config.yaml
train_examples: 90422
image_size: 64
crop_scale_min: 1
encoder_widths: [128, 192, 288]
decoder_activation: "star_relu"
decoder_head_dim: 32
decoder_bias: "all"
decoder_qk_norm: false
decoder_inner_norm: false
decoder_drop_path: 0.05
beta2: 0.95
eps: 1e-08
steps: 5300
decay_fraction: 0.3
final_lr_fraction: 0.1
Rows from block 13 of the image encoder of a small image captioner, named by matrix and row number. Rows with one number belong to one channel. Each number is 128 + 24 x the weight over its row's rms, rounded and kept within 0 to 255. All counts start at 0. Numbers have three digits each.
After each channel's rows are labels from the 100 images, of 14976, where the channel reaches its highest value: "responds to" is what is common among them; "place" is the part of the image that holds the peak. Only what is clearly more common there than usual is listed. The data: photos of plants and fungi (iNaturalist). In brackets: how many of the 100, against the usual share in percent.
# sq0: squeeze pointwise conv (encoder.blocks.13.sq.0.weight, 72x288x1x1), inputs 0-143
# e10: expand pointwise conv (encoder.blocks.13.e1.0.weight, 144x72x1x1, transposed), outputs 0-143
# e30: expand 3x3 conv (encoder.blocks.13.e3.0.weight, 144x72x3x3, transposed, each kernel summed), outputs 0-143

sq0.33:138117144117120161178121113110118117107119135124108166126118161104122182142113126163165146156120161151107131164120128110116177109122162122129127119121169170138156104149166103111145124152106113131112113116143164149115163146128174106153120163124151107150167168130115160130112105168153115157119163126114148155112116121150108146139161123138135170149146179102171152112112127118105126126125107108140128132108140125163126128156119149140158
e10.33:102098169118145116159146110120116116154159138152165169151108121153168159153105157146108143163110106166104115156167121107111119108151100152135155119141107115112101156118111115158109155153163151156106110106108110105149150115148108129140111163169151106159113109121153111129116098123153170141145156172161155161132147146143152114114159138115114152155116154167151172112174161141145153142115144159120170122153142105164115149157111160164158
e30.33:166161125122110111106118174161120159146129125132132108154157156121118145121174120156128136132126116172112131130173159139133138174172114151139127164121152103110129118164168169119166163159127129127124161113122163129170115122121129108175114131170131105131126114173132166129173119158157151171128107124138113164107106160122136175165171116111172155123130120127143129124129162134158151165150124118164128166165176163131151123102145132127117
responds to: order Caryophyllales (31 vs 7.7); family: Cactaceae (30 vs 3.4); text has "cactus" (26 vs 2.1)
place: top centre (51 vs 9.4); centre (49 vs 6.2)

sq0.9:124115106120114151148116113121108110115119115109118147102105148115118157151113109158143118149110145149106133150127107118104145113116149110120138107101171153132149113151140113110151112150115106109108123129146153145104141127115146112143089147107121118132135124105106150105112115151159115149117143119110142146116122112137117136131139115117124139138130143122134149121107112098109119109113118112137113110123123113144113107156115169141141
e10.9:085102158105144097133152096124119083151127126139153153157086100142143146144107130148080159145105112144099117139149095088105113121133098142126147093144087090108099141101106125149108144142155145131113114094086101104142158108141113106154081159140145109142101106099145117136101093105135142143147142146153148139159141160152132083091152120108100154149104154143132163089159152141131143138083135152107146115146149081145097135140071135144137
e30.9:150160117112096122132106158169121159163141118125108124164164141130125143115161110151112119113113125161112113115162169155121123155165116149158117155107171100119146104165164159119158148160111110117102139114118169108160110121114111103151120118168111096125117097158129156116153099167157141169113094136137108169097109160120111171168161102118162152112112115091136108105112165109158155159141117118166147155154163145123153154124166119117103
responds to: order Caryophyllales (27 vs 7.7); family: Cactaceae (26 vs 3.4); text has "cactus" (26 vs 2.1)
place: centre (51 vs 6.2); top centre (49 vs 9.4)

sq0.34:117103124107118151152108113113119133116112105115115139117107139112128148149117119141151122136118157155111127137114115117105141103115136102110135110115144140144137120148162112127141125146111126118104117113151154148109148123118146110132119146106127119136138163106123149124124117151147113146114151097113141133125116107139118135146146124115125154135129149111144132117125115104119114109118103119149127124118135129144108104142127137137142
e10.34:070106135116137107137130084114100085160147138143127151158080095138127131136093130155085148131099097128087118134137072075101118119132073133146128086147073102091086138100105114131110144125132136134103119112087107087144159110141105113143077152141135102142101110098142114136116081114137130144143136143132152136139154142148136087094130123108101145158105135143134130084141138147140136131110147126106132110142147076144102137144079144131136
e30.34:137148118108091121129091163127113154136135108133099140151150167121149147122153122153103106103098119157091105111154150154112135151149115137134093146106134078123139111169154159115154145154114107118115156109110140097161102101106107090159117112154105081101112095162121158111163079143144164144109092151126111145068090149101109154155152099126146166105107111084125105097106149099137146160132116110156140147156168145105132122106147124110112
responds to: order Caryophyllales (26 vs 7.7); text has "cactus" (26 vs 2.1); family: Cactaceae (25 vs 3.4)
place: top centre (59 vs 9.4); centre (41 vs 6.2)

sq0.36:097159112151161122123153162141154149156163143162164139160157126171162127112156155114109114114150115115166119131168171156164112139167118151142123164167110117118116153125116165162111161134155148131171152159118122120158109107160119156108155120167127159122111115165155123156164154123125162114160124132149114110143144172115165128119119110111095108113101111159129128164158166162157173120170158143111147162156111174098126157118162111131117
e10.36:134087114042148106112125102063071126117121174139132140125103104139124145124113144145119077134134131125083080150129125117132117085160110141131113111114121103108130150102111086121090121146114130149108104106113122127132117116154114087122100125136155117140120081097123063172073120051148145166149137138144128132114151112163140125115109105110105115140113130134139115108133151115121139149130159164147126086133123110127120122149107137132132
e30.36:136133125112095117136100158141115129120133112104109109129166146129115145118149081140115112124126129149110108129181130127123138149151121127135102145109120098127130076146147153088155167124124120120070154116117134119156107130119119098153087126151129059115105092158114166106170098150158146161109060128128082137079103162122110147151160098087119145129124109080131117125118138117122175135129118115151128127161159135112118122128154077112071
responds to: class Liliopsida (26 vs 9.5)
place: top centre (98 vs 9.4)

sq0.39:132120133118104160162119107105118102099115131102104157113118153106100164154099106162145138159110155144101138159108115110111152119093153106107150111101153148139160109171153115122148117164095090128094109113149167146110154130104162115150114155103131105141154165106116152105096110157152122161103150101113165158099106110144120136156154126134133150150128155118149151116100103104093105111113114098153108109114138110158126112157114173148156
e10.39:086094151110134097130141104115110065169139133135154161142077085149148136131097155153100149131112107145103114143144091081115113113143086131135135103158089088097104145097105112138104153133138126138112118088074095106148152113146114113150095160131144113132093108090144103137107096109133148158149132157143152130142157148162138069093137120109106143152115147141135147086135144135127131141103135165111147120145140086145097131151089139141135
e30.39:145161116114098129126097166165118143144154121126114117167175134134127148120165097158113122108123129163107113115161164139127130167174126137142115157118157099121149108165173165123162155154121122120098146120118170110162117108116107115156117121166116095128119099170134167119171100168154131157120089127124101162094118171123122158174167103105159154124120116084140122115120155117150162160142117123159131152149155159116149139125164108110099
responds to: order Caryophyllales (30 vs 7.7); family: Cactaceae (29 vs 3.4); text has "cactus" (29 vs 2.1)
place: centre (62 vs 6.2); top centre (38 vs 9.4)

sq0.2:126115126108083140125095096127091099112093133071088130081103147072085129137076099133139121142070135127100119135086076076080130089084134128103127076081126138129120104126147072111125088144108115132085133103127135136100130131084130088129096149076122080144133141073098128078088093133132086136124145107074133131110114077131083127149129129129126136126131133082120129063100087092095092126088083088130094075088124123124139115130072134117126
e10.2:124148149151163127151113130136144114139128105177156154135092101136133164162110163145132131170118142173128112140158108135130096134136138150141149109160123115121121165121119148154159158161157171170132136135114129137117141144154126162152121166164165132170140123115174156123145122145163150158148148146158130136112136130142182100119163124125120139145113158155192152137144158121174165154135152142130153108147145118144126191157105155175165
e30.2:147152091099151101124102159147104159140142105141096156147140142149151134155149149146091093088096112153092096094146154149094133146157100149138106149095146119114134152154157144157151146147094094098150142091096145100150093095095097144146149094151093160108104153146146154150135150145143151152093160128144145154140124146101099141150153143145152139103099104127102095103093158101133141147140100147148134162144148151096142139119136152165149
responds to: class Liliopsida (25 vs 9.5)
place: top centre (34 vs 9.4); top left (34 vs 14.1)

sq0.25:121109116107117140138114105113112117117113112123126133132107138116127146145118127142131114133120134136112142136120121112112129108110142109108133114116141142141144107153151126118135127135113119121113122110137150134121152122115146119138122151112124107131147141125122133116119113141143109145118144114117141133118120112139115138135143123114121147132133154116153143120112112114127109119124123109146111109124127117151122104139123149142142
e10.25:082096127110138093131135080111104080155138135132131139153078089138135129128092132148069138125113109130099115137140079071111124115132078130142132080150080093096085129096113112130113131125139136141112116104079098097140153108145102116139075147132136118129101098084143111135112087101131135143138129149136156132138151145152135083102130122114092135146107128127131139080137128145128135131092136132108137112144136081140089135145067139133141
e30.25:146150118101091109117105155155107152142138107123107130154153150138117162115152116155116110109114121150092110104155153147110140156150106143140096154105137081122124101156155158107152150151108116115088153105109149103158101110108103091158114113168108094108102103154128147117160089145163152152106091140128101153075103162100107152160154103117154142115113108079139103111107151099148152154136110119153135154145159160118151142111175113107084
responds to: text has "cactus" (25 vs 2.1)
place: top centre (60 vs 9.4); centre (40 vs 6.2)

sq0.3:129114128134123152143131127107122124111121120125122137126122156119112149150125107137146130145121142145119133151115125114115141128108155106108135130121144136139137115160143118131139120140111107126111124125142153142119156124113144127140111139114135119128154143122129160125114137133147121152115140114117147151124116109151121150140145135124128138153128148125134154110115115115101118125128129115150115122123132123142120130145115164147142
e10.3:089111138088129106140155094111107107163149151127135150157086089154151141147108131135101149133108099134104116127134089080098100117127087143156133097178073099099065137094092128142112132141130140137119114107085117094141162116156092117151088152156124102131095108080144118149116103112132143136146142141134165131142138142148142064100134113096119161132106140147131165103165147140136141120099130131098134109136149099128099140144089129136124
e30.3:154146123118089117131092154154104143154138113121115140158159133135138145094169132136121119123120118156095121116147161144122129164158120148152120153115146102113151100150168173140148152152122128126086147112120158122164122118117116092156114122171115091126098095162145170113152093162151152155124086133131110155072111157124122170172163090134149144120124095063144122116119149111143157158140103108160130167149151158113145142123161109102096
responds to: order Caryophyllales (25 vs 7.7); text has "cactus" (25 vs 2.1)
place: top centre (67 vs 9.4); centre (33 vs 6.2)

sq0.60:118121120123123136142131131116125123121116114129118136130123126125130124127114121142146118133122128130122111135113128120125140111117130112122118126113132137131137117138131117134117130134117113111125129131127145127119139126126138119118119131124128118124128140123110136120125123134130130136106127110121137144114112126118124117119137129116116137117125140119117128115125133115108131109128122124126132121119120120142122120131114147121131
e10.60:068092142109130086131127093114101086156132130139133150147083086140128125132099130138060141136112107144088108132145086079110120102136071138140132086138077092096065137095116116130104135131132138129105109102088092091130148103140108110136072146130131102140102111099135110133108091106136123135137138128139142135145142142142140092095133120102106138147109136138132136091146142137141137129097133123105122113135151087146081142142074129128136
e30.60:128144127103085106130109167139112146145136107125106144152149148118147149108150132152102108092101124156104113114151151161117124152147110132143112146105144086101150090163149147134157156158120111123095151112112150104167116106107111084153118117165110074102105091152120157123158065149144153152111083138129105151076099148111105154148152090138150165107112105069127119100112150103130138145139099111148148144149156131097144136107142106103106
responds to: order Caryophyllales (25 vs 7.7); text has "cactus" (25 vs 2.1)
place: top centre (65 vs 9.4); centre (35 vs 6.2)

sq0.18:130102114114113130145114113111120118116118118113121136114122137109118146133120114135147130157122148146118137147119120107127134121114149113121132116117139150134146111154141114116125130151113114134116119110147150140118146125107150123127108156119126122139145160120112133113119119140139116138118139118109146145119109121142108142141152127132126149138138158111147140118117108104118116119114121110138116117116119115141116117142122159134126
e10.18:086100137109128098134149105107099098156140134135141154146085107136130140146097142143075159136100084133097109131133090087093107104138092138150125090161085103107078128095108118136103142147138140124099104113092084104132155097143101113156087138137136092140096110094137114129106103103140142142136133150136158127144150151150139074106126119085088149152111129127124155095157129140138143127090144130098133095150157103139092143130074147141131
e30.18:150157120105084112128116154156107156148135111120107133157153142132115153101158128145115110108107118154097112115157147152113137157148111152147101156102149095116135094156160151121148160153111110119088144112117155115163112116105111076157106111158109086110093097156125153114152078155156148156111088130142102153081106156110116159155161090135158136120120099070144109122116154113150146157144103111154140155142154157110141141114160111102086
responds to: order Caryophyllales (26 vs 7.7); family: Cactaceae (25 vs 3.4); text has "cactus" (25 vs 2.1)
place: top centre (54 vs 9.4); centre (46 vs 6.2)

sq0.43:117102123124108125131107112116128129117134103110121134110120129127114124106107125122115114129116120123130114119114117110105128092120113117119103097107132138122146111131138102131121115116124132109117122123108151124139118120117133119106122133111132106118127127112133135124122124139119130120128123108121112118119114113115111121140125110112120135126121133116120130104120108125120127102114115122122127113124125128128098108143097124125134
e10.43:100106118117142106126168116112110116155136144139117161168093121129123111128132126146096168132099084133077103136134113119082106109127101140158127103143094109097058134109110107126094131147133137136096103091082103091149172094138086074152103146121135079138090133120140134142114107109135115143141132138143169125155141171146136116098120137059096154157103133140119134096150128160135141116097144120089128106140175117132113131151105131120129
e30.43:137145106092105104139081155135095144150128092146105162139140158126151128128155144142092101090086128145085103102144153162098131134135104152143092142093141087127149115144142144126140149145104103107122155095102142103162101103094110096140136099150097090091102100143120150126149078141123160151102098145135112144098096140099098156140147088145138173105100110098097097092086143092117151137140100109148139137149154150107141144116139136115126
responds to: order Caryophyllales (26 vs 7.7); family: Cactaceae (25 vs 3.4)
place: centre (57 vs 6.2); top centre (43 vs 9.4)

sq0.57:116110126122124156161122124117122109111110100119119158116116165119104147146115106169165124168122158161114136157119117118113170095107143119090150112106164159146159106164173121134142114162127125113115118112147154146119163137107160119154113177113126120131152165109116161113111111158169126166099157098119157155109119110150117145157162127126120167146122170121149142111118116120106110101113119125145116113113127114159117110151115178141158
e10.57:084104158107140090146136089117115071147137129138144167155091098146135139153098128137085155140111114152092106134147081084107115103153094143144147097154083088101088135094117112142098155140137138140109120112091099102146147109150119097142089161142141111139103112093156105124097100107135135139152146141143153143142150150145144087091145137110110147169116149152139143087143146142142154140091147143112141121140147089153101147156095141137146
e30.57:137156121115098123120112165163133151141139118108121124159156150135138136117153096183118118103109144166117118123156160152117121160163117148143115159114147102136153103171163148123167162158123122123109157116130149110174106110109109106146114124176126083111138101165130157114165084167155154161113083134121093162090108155114116166154159112099166173113122133099138109111115167113146157159140130121163128147152164159122127122130160112122099
responds to: text has "cactus" (29 vs 2.1); order Caryophyllales (28 vs 7.7); family: Cactaceae (27 vs 3.4)
place: top centre (53 vs 9.4); centre (47 vs 6.2)

sq0.62:120126110110103130137116109114118118123128116111125132121111133108117145142110111136133123123127132136126119122117120104123139115106121116128113127119126137126132111134130115117120122127125115127119130116143131132112130118117139112133114140101109123132131134096118129116120114136123126127107126125113129128122108119111117132122140108118121125120126142099123132116127120115130121108114119117133133107118119130131119121122118137125134
e10.62:076103115120146095140150112103100113142137156131137130153084120133125128140125134158105144113091071127092103136128092107091099093135092132164142102158068109091058144110081130136118137136128134130113107127105100091124167087141087090149100141121138077134090098113128127149130096122142135136156136126140151127146156160147150111094121133076110165139095127122130138091139123153149132142097149131087126113154153109128108135142091129121130
e30.62:138138111101089117150096150138108140147144095134097143148139150123159122095145140144098100095093102144090106109159144147109137145139105136146091127096131083112156116149152152135137139139109097111102149099098148103154106103093104078146128096153098084096092090142122141119138073137123162140100079141135106145082097155102100151158144089142141154103105097072119101096105137103139151144135103116144145140141149135105124142113153123104113
responds to: order Caryophyllales (26 vs 7.7); family: Cactaceae (25 vs 3.4)
place: centre (51 vs 6.2); top centre (49 vs 9.4)

sq0.19:122115114108108155145124111107126129114120099108124146111103130112120147143119139144146114126109131136119128154116125105105146119106144118124119108113129144135152116138130109121136128132113120123120119125127153138115132128132158109134120146100122117123127138114117134133115107140142115127104121110119131136114107107125102124147145125126130153125126154109124138115116112109123108100132107121137119117113123129156113100141100146125142
e10.19:076102129118138102144138084104098067149136141132137149156072093129117126133082123138069141118098097131086119131138082080101117119137080138146137084150075093102078130097106121138105131132126130130112112113090111087141155106134109107135067140141129103127102110082135117137118082110131125138140144137132134141129146144134142101096137125094110141163106125125129135085144126140140142121098149132101130102138149090140090133145090132137135
e30.19:142152110102083108145099148146108141148124110119103141138140150123147124121162111148111107092109119149091111111161142162110136146148117143151102144107146080119129107162150146119154148145109112115103158115108152108171099097097114089144116122157105078105106099158125150114156074147137153157109080146132096158069088150103113146164146092119154162108110116081134100108100156098134144154139115107148145151163160154110136141113140119105106
responds to: order Caryophyllales (26 vs 7.7); text has "cactus" (26 vs 2.1); family: Cactaceae (25 vs 3.4)
place: top centre (56 vs 9.4); centre (44 vs 6.2)

sq0.58:118157111164168116128147160155163174162160145168177144176166119164152139126153145115116111121168119117163131126161175160160116119167123146146113155157122116114135149112117162166130167111164152122161166130118115098172129107156115171105149136177136163123114128156173132155145162140139164124161128127162125113164153153133171116140118123107104126139116114169121120164155162162160177113158154170124162158170120168121131176125158117122119
e10.58:123099119060144088131100108081069110115118162141129126120125097163143151130123163161126113135139128132107084146115128119139127093152116125135111120124134117112136138101114089138094149140116143159104099104096113129158102123148108083150101136118158112134121084092135046177080116058146150185165123130125126123115145112152133110096110142127098122134097131133129105120106140126137126161110175157129120084144120111133115119125131141119122
e30.58:127140125115107120120099150144119121112154101113109111129177150145134142118146080141116110114122128128108109129178115110113142145152124116120103137107123098143125084133151156100146173121127124123059159118112129102143112125108123106141088118152119071116108099146128167120167103148150158151103059135113077143078112178120112140152150113088109155125119112078122107098109126103137172142109104119152112123166148139106113117131163094119081
responds to: class Liliopsida (25 vs 9.5)
place: top centre (98 vs 9.4)

sq0.11:109128121130115158148122136108114123105109116119108162123118148121128169149114109155145120156108147163108138149124123111122160102114151117112131122112151161152156116157155115126148120145101119114103118118131159146112145107114164117128108162122109109131147152118113162103113115152166118157128133111117138150106119110144129143142151120112111148152119159118167143117109130127113137094111127103139116124121119112154113107174115158139144
e10.11:092095136100155100133127084117114073135149139135142147133086075143149141145088139136080136144113106143101117139144088082114120112129083147149131084139090083106099146069112109142103150150140147138102104094085096103143137111145116118138076138142141108149106101084140098138107102105141140132138148139148134143130129124123146085091140130110108136149116140138146145085144146120144148134093137143111143114134128067151090141141087141141144
e30.11:150160130124097127110128158160125142127150118109115100164156148129107149105164094173119119119124129153117126134162157135130127166163120142140124163112129102128121094164168173101150150147123128123076156117119145123153120133122126109156099132160115093125121097165127161122154095161163148166122075128122091162089105155123127157165166103095142136127127122084141124110120161123164161168134121127167115144152172161125130133122174104110079
responds to: order Caryophyllales (29 vs 7.7); family: Cactaceae (28 vs 3.4); text has "cactus" (26 vs 2.1)
place: top centre (54 vs 9.4); centre (46 vs 6.2)

sq0.20:131118134125072142123086107122088085090096120084084139068090133076078130127069097126122124133078128128089131125074077071081140101089127135100137083087130132124127091137139074094127088142113117122073123109128137127088127120089119078124105131076120088134134137078095129085075093134132085134133130112080120132116132064129073128134130128114130118124122133079137124068100083096067101126083077077132098073062118109118128101139072130115131
e10.20:122133153156165133177124148166144118113161141164175154126120126133155169161128185142134142153137143179129162148150117132125135177140130153161169135140122144124120154115143167145147150159173167144144162139135134131162127148117138159134138157153157153153126117116159155142148127156163146151143174157152120159104120130143160120126177151141138137143118164147170161135153168123164150139135136160126175140131124129151125162153124148163172
e30.20:140144096098166111116114155143112146130166108150100131154155153169145143159152131159096094097097131147103097094146143136099146149148107141131110138099138121139127157150149136149155154146092097088141152101107141097150095092102100155157147095145094165116120159153163158162149159137151161152102161126135139157137127156103107133154160163138147153110101116121102093092098152096142148150139111174149117154143150146115137131130142157173149
responds to: class Liliopsida (27 vs 9.5)
place: top centre (44 vs 9.4); top left (39 vs 14.1)

sq0.46:141110113110079127123093106123109095088102116078090132084094122076082125116069088118127127124067123120093120117076069083082130095087132115089133081070119128122122095138132069117127082123111111130081125114119121124099127127088134091115086134077135097133126127075101130088087096124125100133118127105081120133114107065123100128147123130119127117123136119087129121072101066091083105137075079066122101067066126103126126096130080139121121
e10.46:104137176163168119152134143138132116112162109161164142130114101147165174159125165124118137160131136170124153154154126132130123144147123141160167121138125126111144165118117154132145169141162169138128145124129132137145137139153139143121124136150176130158125094111156143121160119148163153160161177145165128154149134110139138089093170137109132143146123148154164180107163161138183157130112132177133155147089124144162124163149107136154166
e30.46:139148101101155115119111163152106163134157114150098153154151136156137141145151135163101096100104118157095102095138164142102124158163108151142111142102138127122141148157158141154159143164092100086147141102113154095143099095101096153145149100148087160114121164151159161162153139151150146158107150136135153162129129155106119144154163143142151150100101107122106100094095163101150150156139107159154125168140150151114141142135135148163152
responds to: class Liliopsida (28 vs 9.5)
place: top left (37 vs 14.1)

sq0.4:121117119123121137142102112107111128113117121116112135114117146121127157140107115141138122133118142142116140134117106117104150120121137118121132116119137144144141113147145117109136114124108119119114124125124153138122142123122130124125117147116123119132146144109116151121109116149131109143112132116112144140113107112140122141147152119136126145146126131111136140111108103121105112110113117112133125114125135119141111109139115154134146
e10.4:095107139113136094146146098106094098163141127134135148155093114139139119140089138151069153142095088127101097126132104101100113101142095141144152094161093093105064136104101121126095130139148146135109104102096097096134163099139100109149094145136149090138101127096149110129110090097127132139132142140139171136141155155144139091099130128094081145159094136132134146096144149155128143124088143127114124105151152104143091134146074140139133
e30.4:159155112116094111124101163148105149149136105120107137152148137123132150106158130143109105102104124158090109115155153160114130151156106149143101149108151087106139096157150148130155158148108111117098145110114159105170113110113111085161111110166116084112100096162128152113154080156147147157107086135135102154076102147110115160158153093135167150121117102071137114118112152112152140155142112107156143148143150163111150129109159109110096
responds to: order Caryophyllales (26 vs 7.7); family: Cactaceae (25 vs 3.4); text has "cactus" (25 vs 2.1)
place: top centre (55 vs 9.4); centre (45 vs 6.2)

sq0.44:155122138112113130149087115130096070099105149099072129081087120120091131113087117136115125124092126134102121141088097106102137105096145114088127107112144120144136098151126099106101088147103112131110097117131123122100134139112126093138108139118142096136136138114098136102102106128125105132128132110102138155104109116122104106148133157128141136121130112104142130104100094105109092167079103104131100100107143094141124102136087144108117
e10.44:136119152112170094153146122153136109144126092150146149128124099145145160158142149165126141174131152153105104120139123119112091105162120148145157104150141106115138161132120119130119181154165169143136109099120090134102128110159134170174118162160162130162113120112146125110116104128139163157157158139162146146131146138160148077112156117107124156129113168137186142134137143139179144135105149150140180117155142097151100173141117134155165
e30.44:154150096099144095119106158156097165140139107137098136157161134134132154139162127145098100099097107152099095096150165140100121153166093144146117153098152117108145140150175166140156141146097097094133130097100157109150099112103096137147145096149089147110106138153138151138142150156144136158103134118141140158120125156101110152165160126135158138094106094128102106090096155098145150157143091127155134170151140160105151152118162139146121
responds to: class Liliopsida (27 vs 9.5)
place: top left (43 vs 14.1); top centre (34 vs 9.4)

sq0.52:128117098127110152161115123104124105112114124125108156112105156109109162150109123150146120134104157137107131141108126111107152128108152114126134105105152142127148109156153111107130117142114103115103122124150156132114154118113154117145115139113134108120147148123113153110112114149146118151123133115102141168111102103139109128139165113111126152131120157119156153113111095112118112114122110113140105116106115114142109108156121151127145
e10.52:086105151112138098144156095124118093162141126144144163152095104139150143141102136143082166140107106152107117130145100098100108108140103143138134085162090092113091141114117116139102153146163142149113112105095105104137161111139106113148077154147135108145105123096143116136105097107140147135142149164149163153152140166141142090098149132108104155141115155150136168087170143156129144136086147141093140110136148080138084129149083141142145
e30.52:153152120111100119128110154163127158158143125122115127168166138133115143108159114161114120112125126159106115119160172161128115157159120153158118152114162099117160100165161162120164149169121110120095146108119165114162108116114118099155120124162111089124118097156120156108155091168149146163109088130141112171085109158117112162163158103120163144119118123090137122104115167116159148160145115113162154151145165160115158150124157113113102
responds to: text has "cactus" (28 vs 2.1); order Caryophyllales (27 vs 7.7); family: Cactaceae (26 vs 3.4)
place: top centre (52 vs 9.4); centre (48 vs 6.2)

sq0.12:127115125118075124122106093110089084087101128078106146080096135088090141131074100138123125128078139120090129143086090098072135108089138122102135087083114125137127103139132080106135093136110095114077129103117130133105139135105131086125082130086130089143134136096098134090083083131134097140116128101088123132091122071124098117143127120135123122119135122088128119076098085069087098128089084076142099094078126118113122117138082144123118
e10.12:153137129138161133145136127130154108134154102156152173153108116120161160145160156153148120143107151149156142147173134141128102126179141147144153156159143119147144162122135138147172172175137130135153119141115107134103141120141098158160114149158174140156120144136159151099160166186130178169152145143157130157140146121148156122140151129136150143133091150156158139148156145141193144127122122184133157143125117121139107170125121141175143
e30.12:147149099101167098127112151145102152145153101144098158155146134156149148158140142152100098095101113151090098089146154142095139147147098145146111140092147126120133159148149149149145135147095089093152142099101139094149098100096100149141163093144089166105107156149149148152140151150145157149097160133140150155136134152106099141153142157153151148095099109128108101093087157102145143154136098157149133156135147154104149141134145146162143
responds to: class Liliopsida (26 vs 9.5)
place: top centre (33 vs 9.4); top left (33 vs 14.1)

sq0.31:122130118122122135139113114112110119110118131107130143124122130103120156130115107133143119137100143146116139138122106114115140121114151117110136119116146131129140119150142110112126121142120113123115123114140145130115138124105132119144121150117124114132136146104115148106099112142140113134116141115110140141104123108136109140137141116126127132144123145118154136120125099112113102108104115108135106106119119104135114122148111150135133
e10.31:085112156117140092128174098102111110161139135130138165152094103127146139137104144148084171137098088150108108127151102107107113111133089149138134088155094088104074140108105122139098148131146141139114098099092084096132164104139103123159097146150148099149103111108144109134089096095136155140135135154140146138149148166146132082092134122100090159146103146145143153099162143157140136128081137132108135117149158108140096135142096146134127
e30.31:156159111107095115126113164162116154156133114120113129159159136126125140112157124156108107106115118155105109112155159161116117153164110155159113160110160099115153105165168155126164147162117116113105139110112160103169109112109106089154123109169116092111124092156120155114152095163147142160113091134145112168092104146111111166161158099128171145118112105088139111114107158104153139160151115111162144151143158159108157151111161113114110
responds to: order Caryophyllales (27 vs 7.7); family: Cactaceae (26 vs 3.4); text has "cactus" (26 vs 2.1)
place: top centre (51 vs 9.4); centre (49 vs 6.2)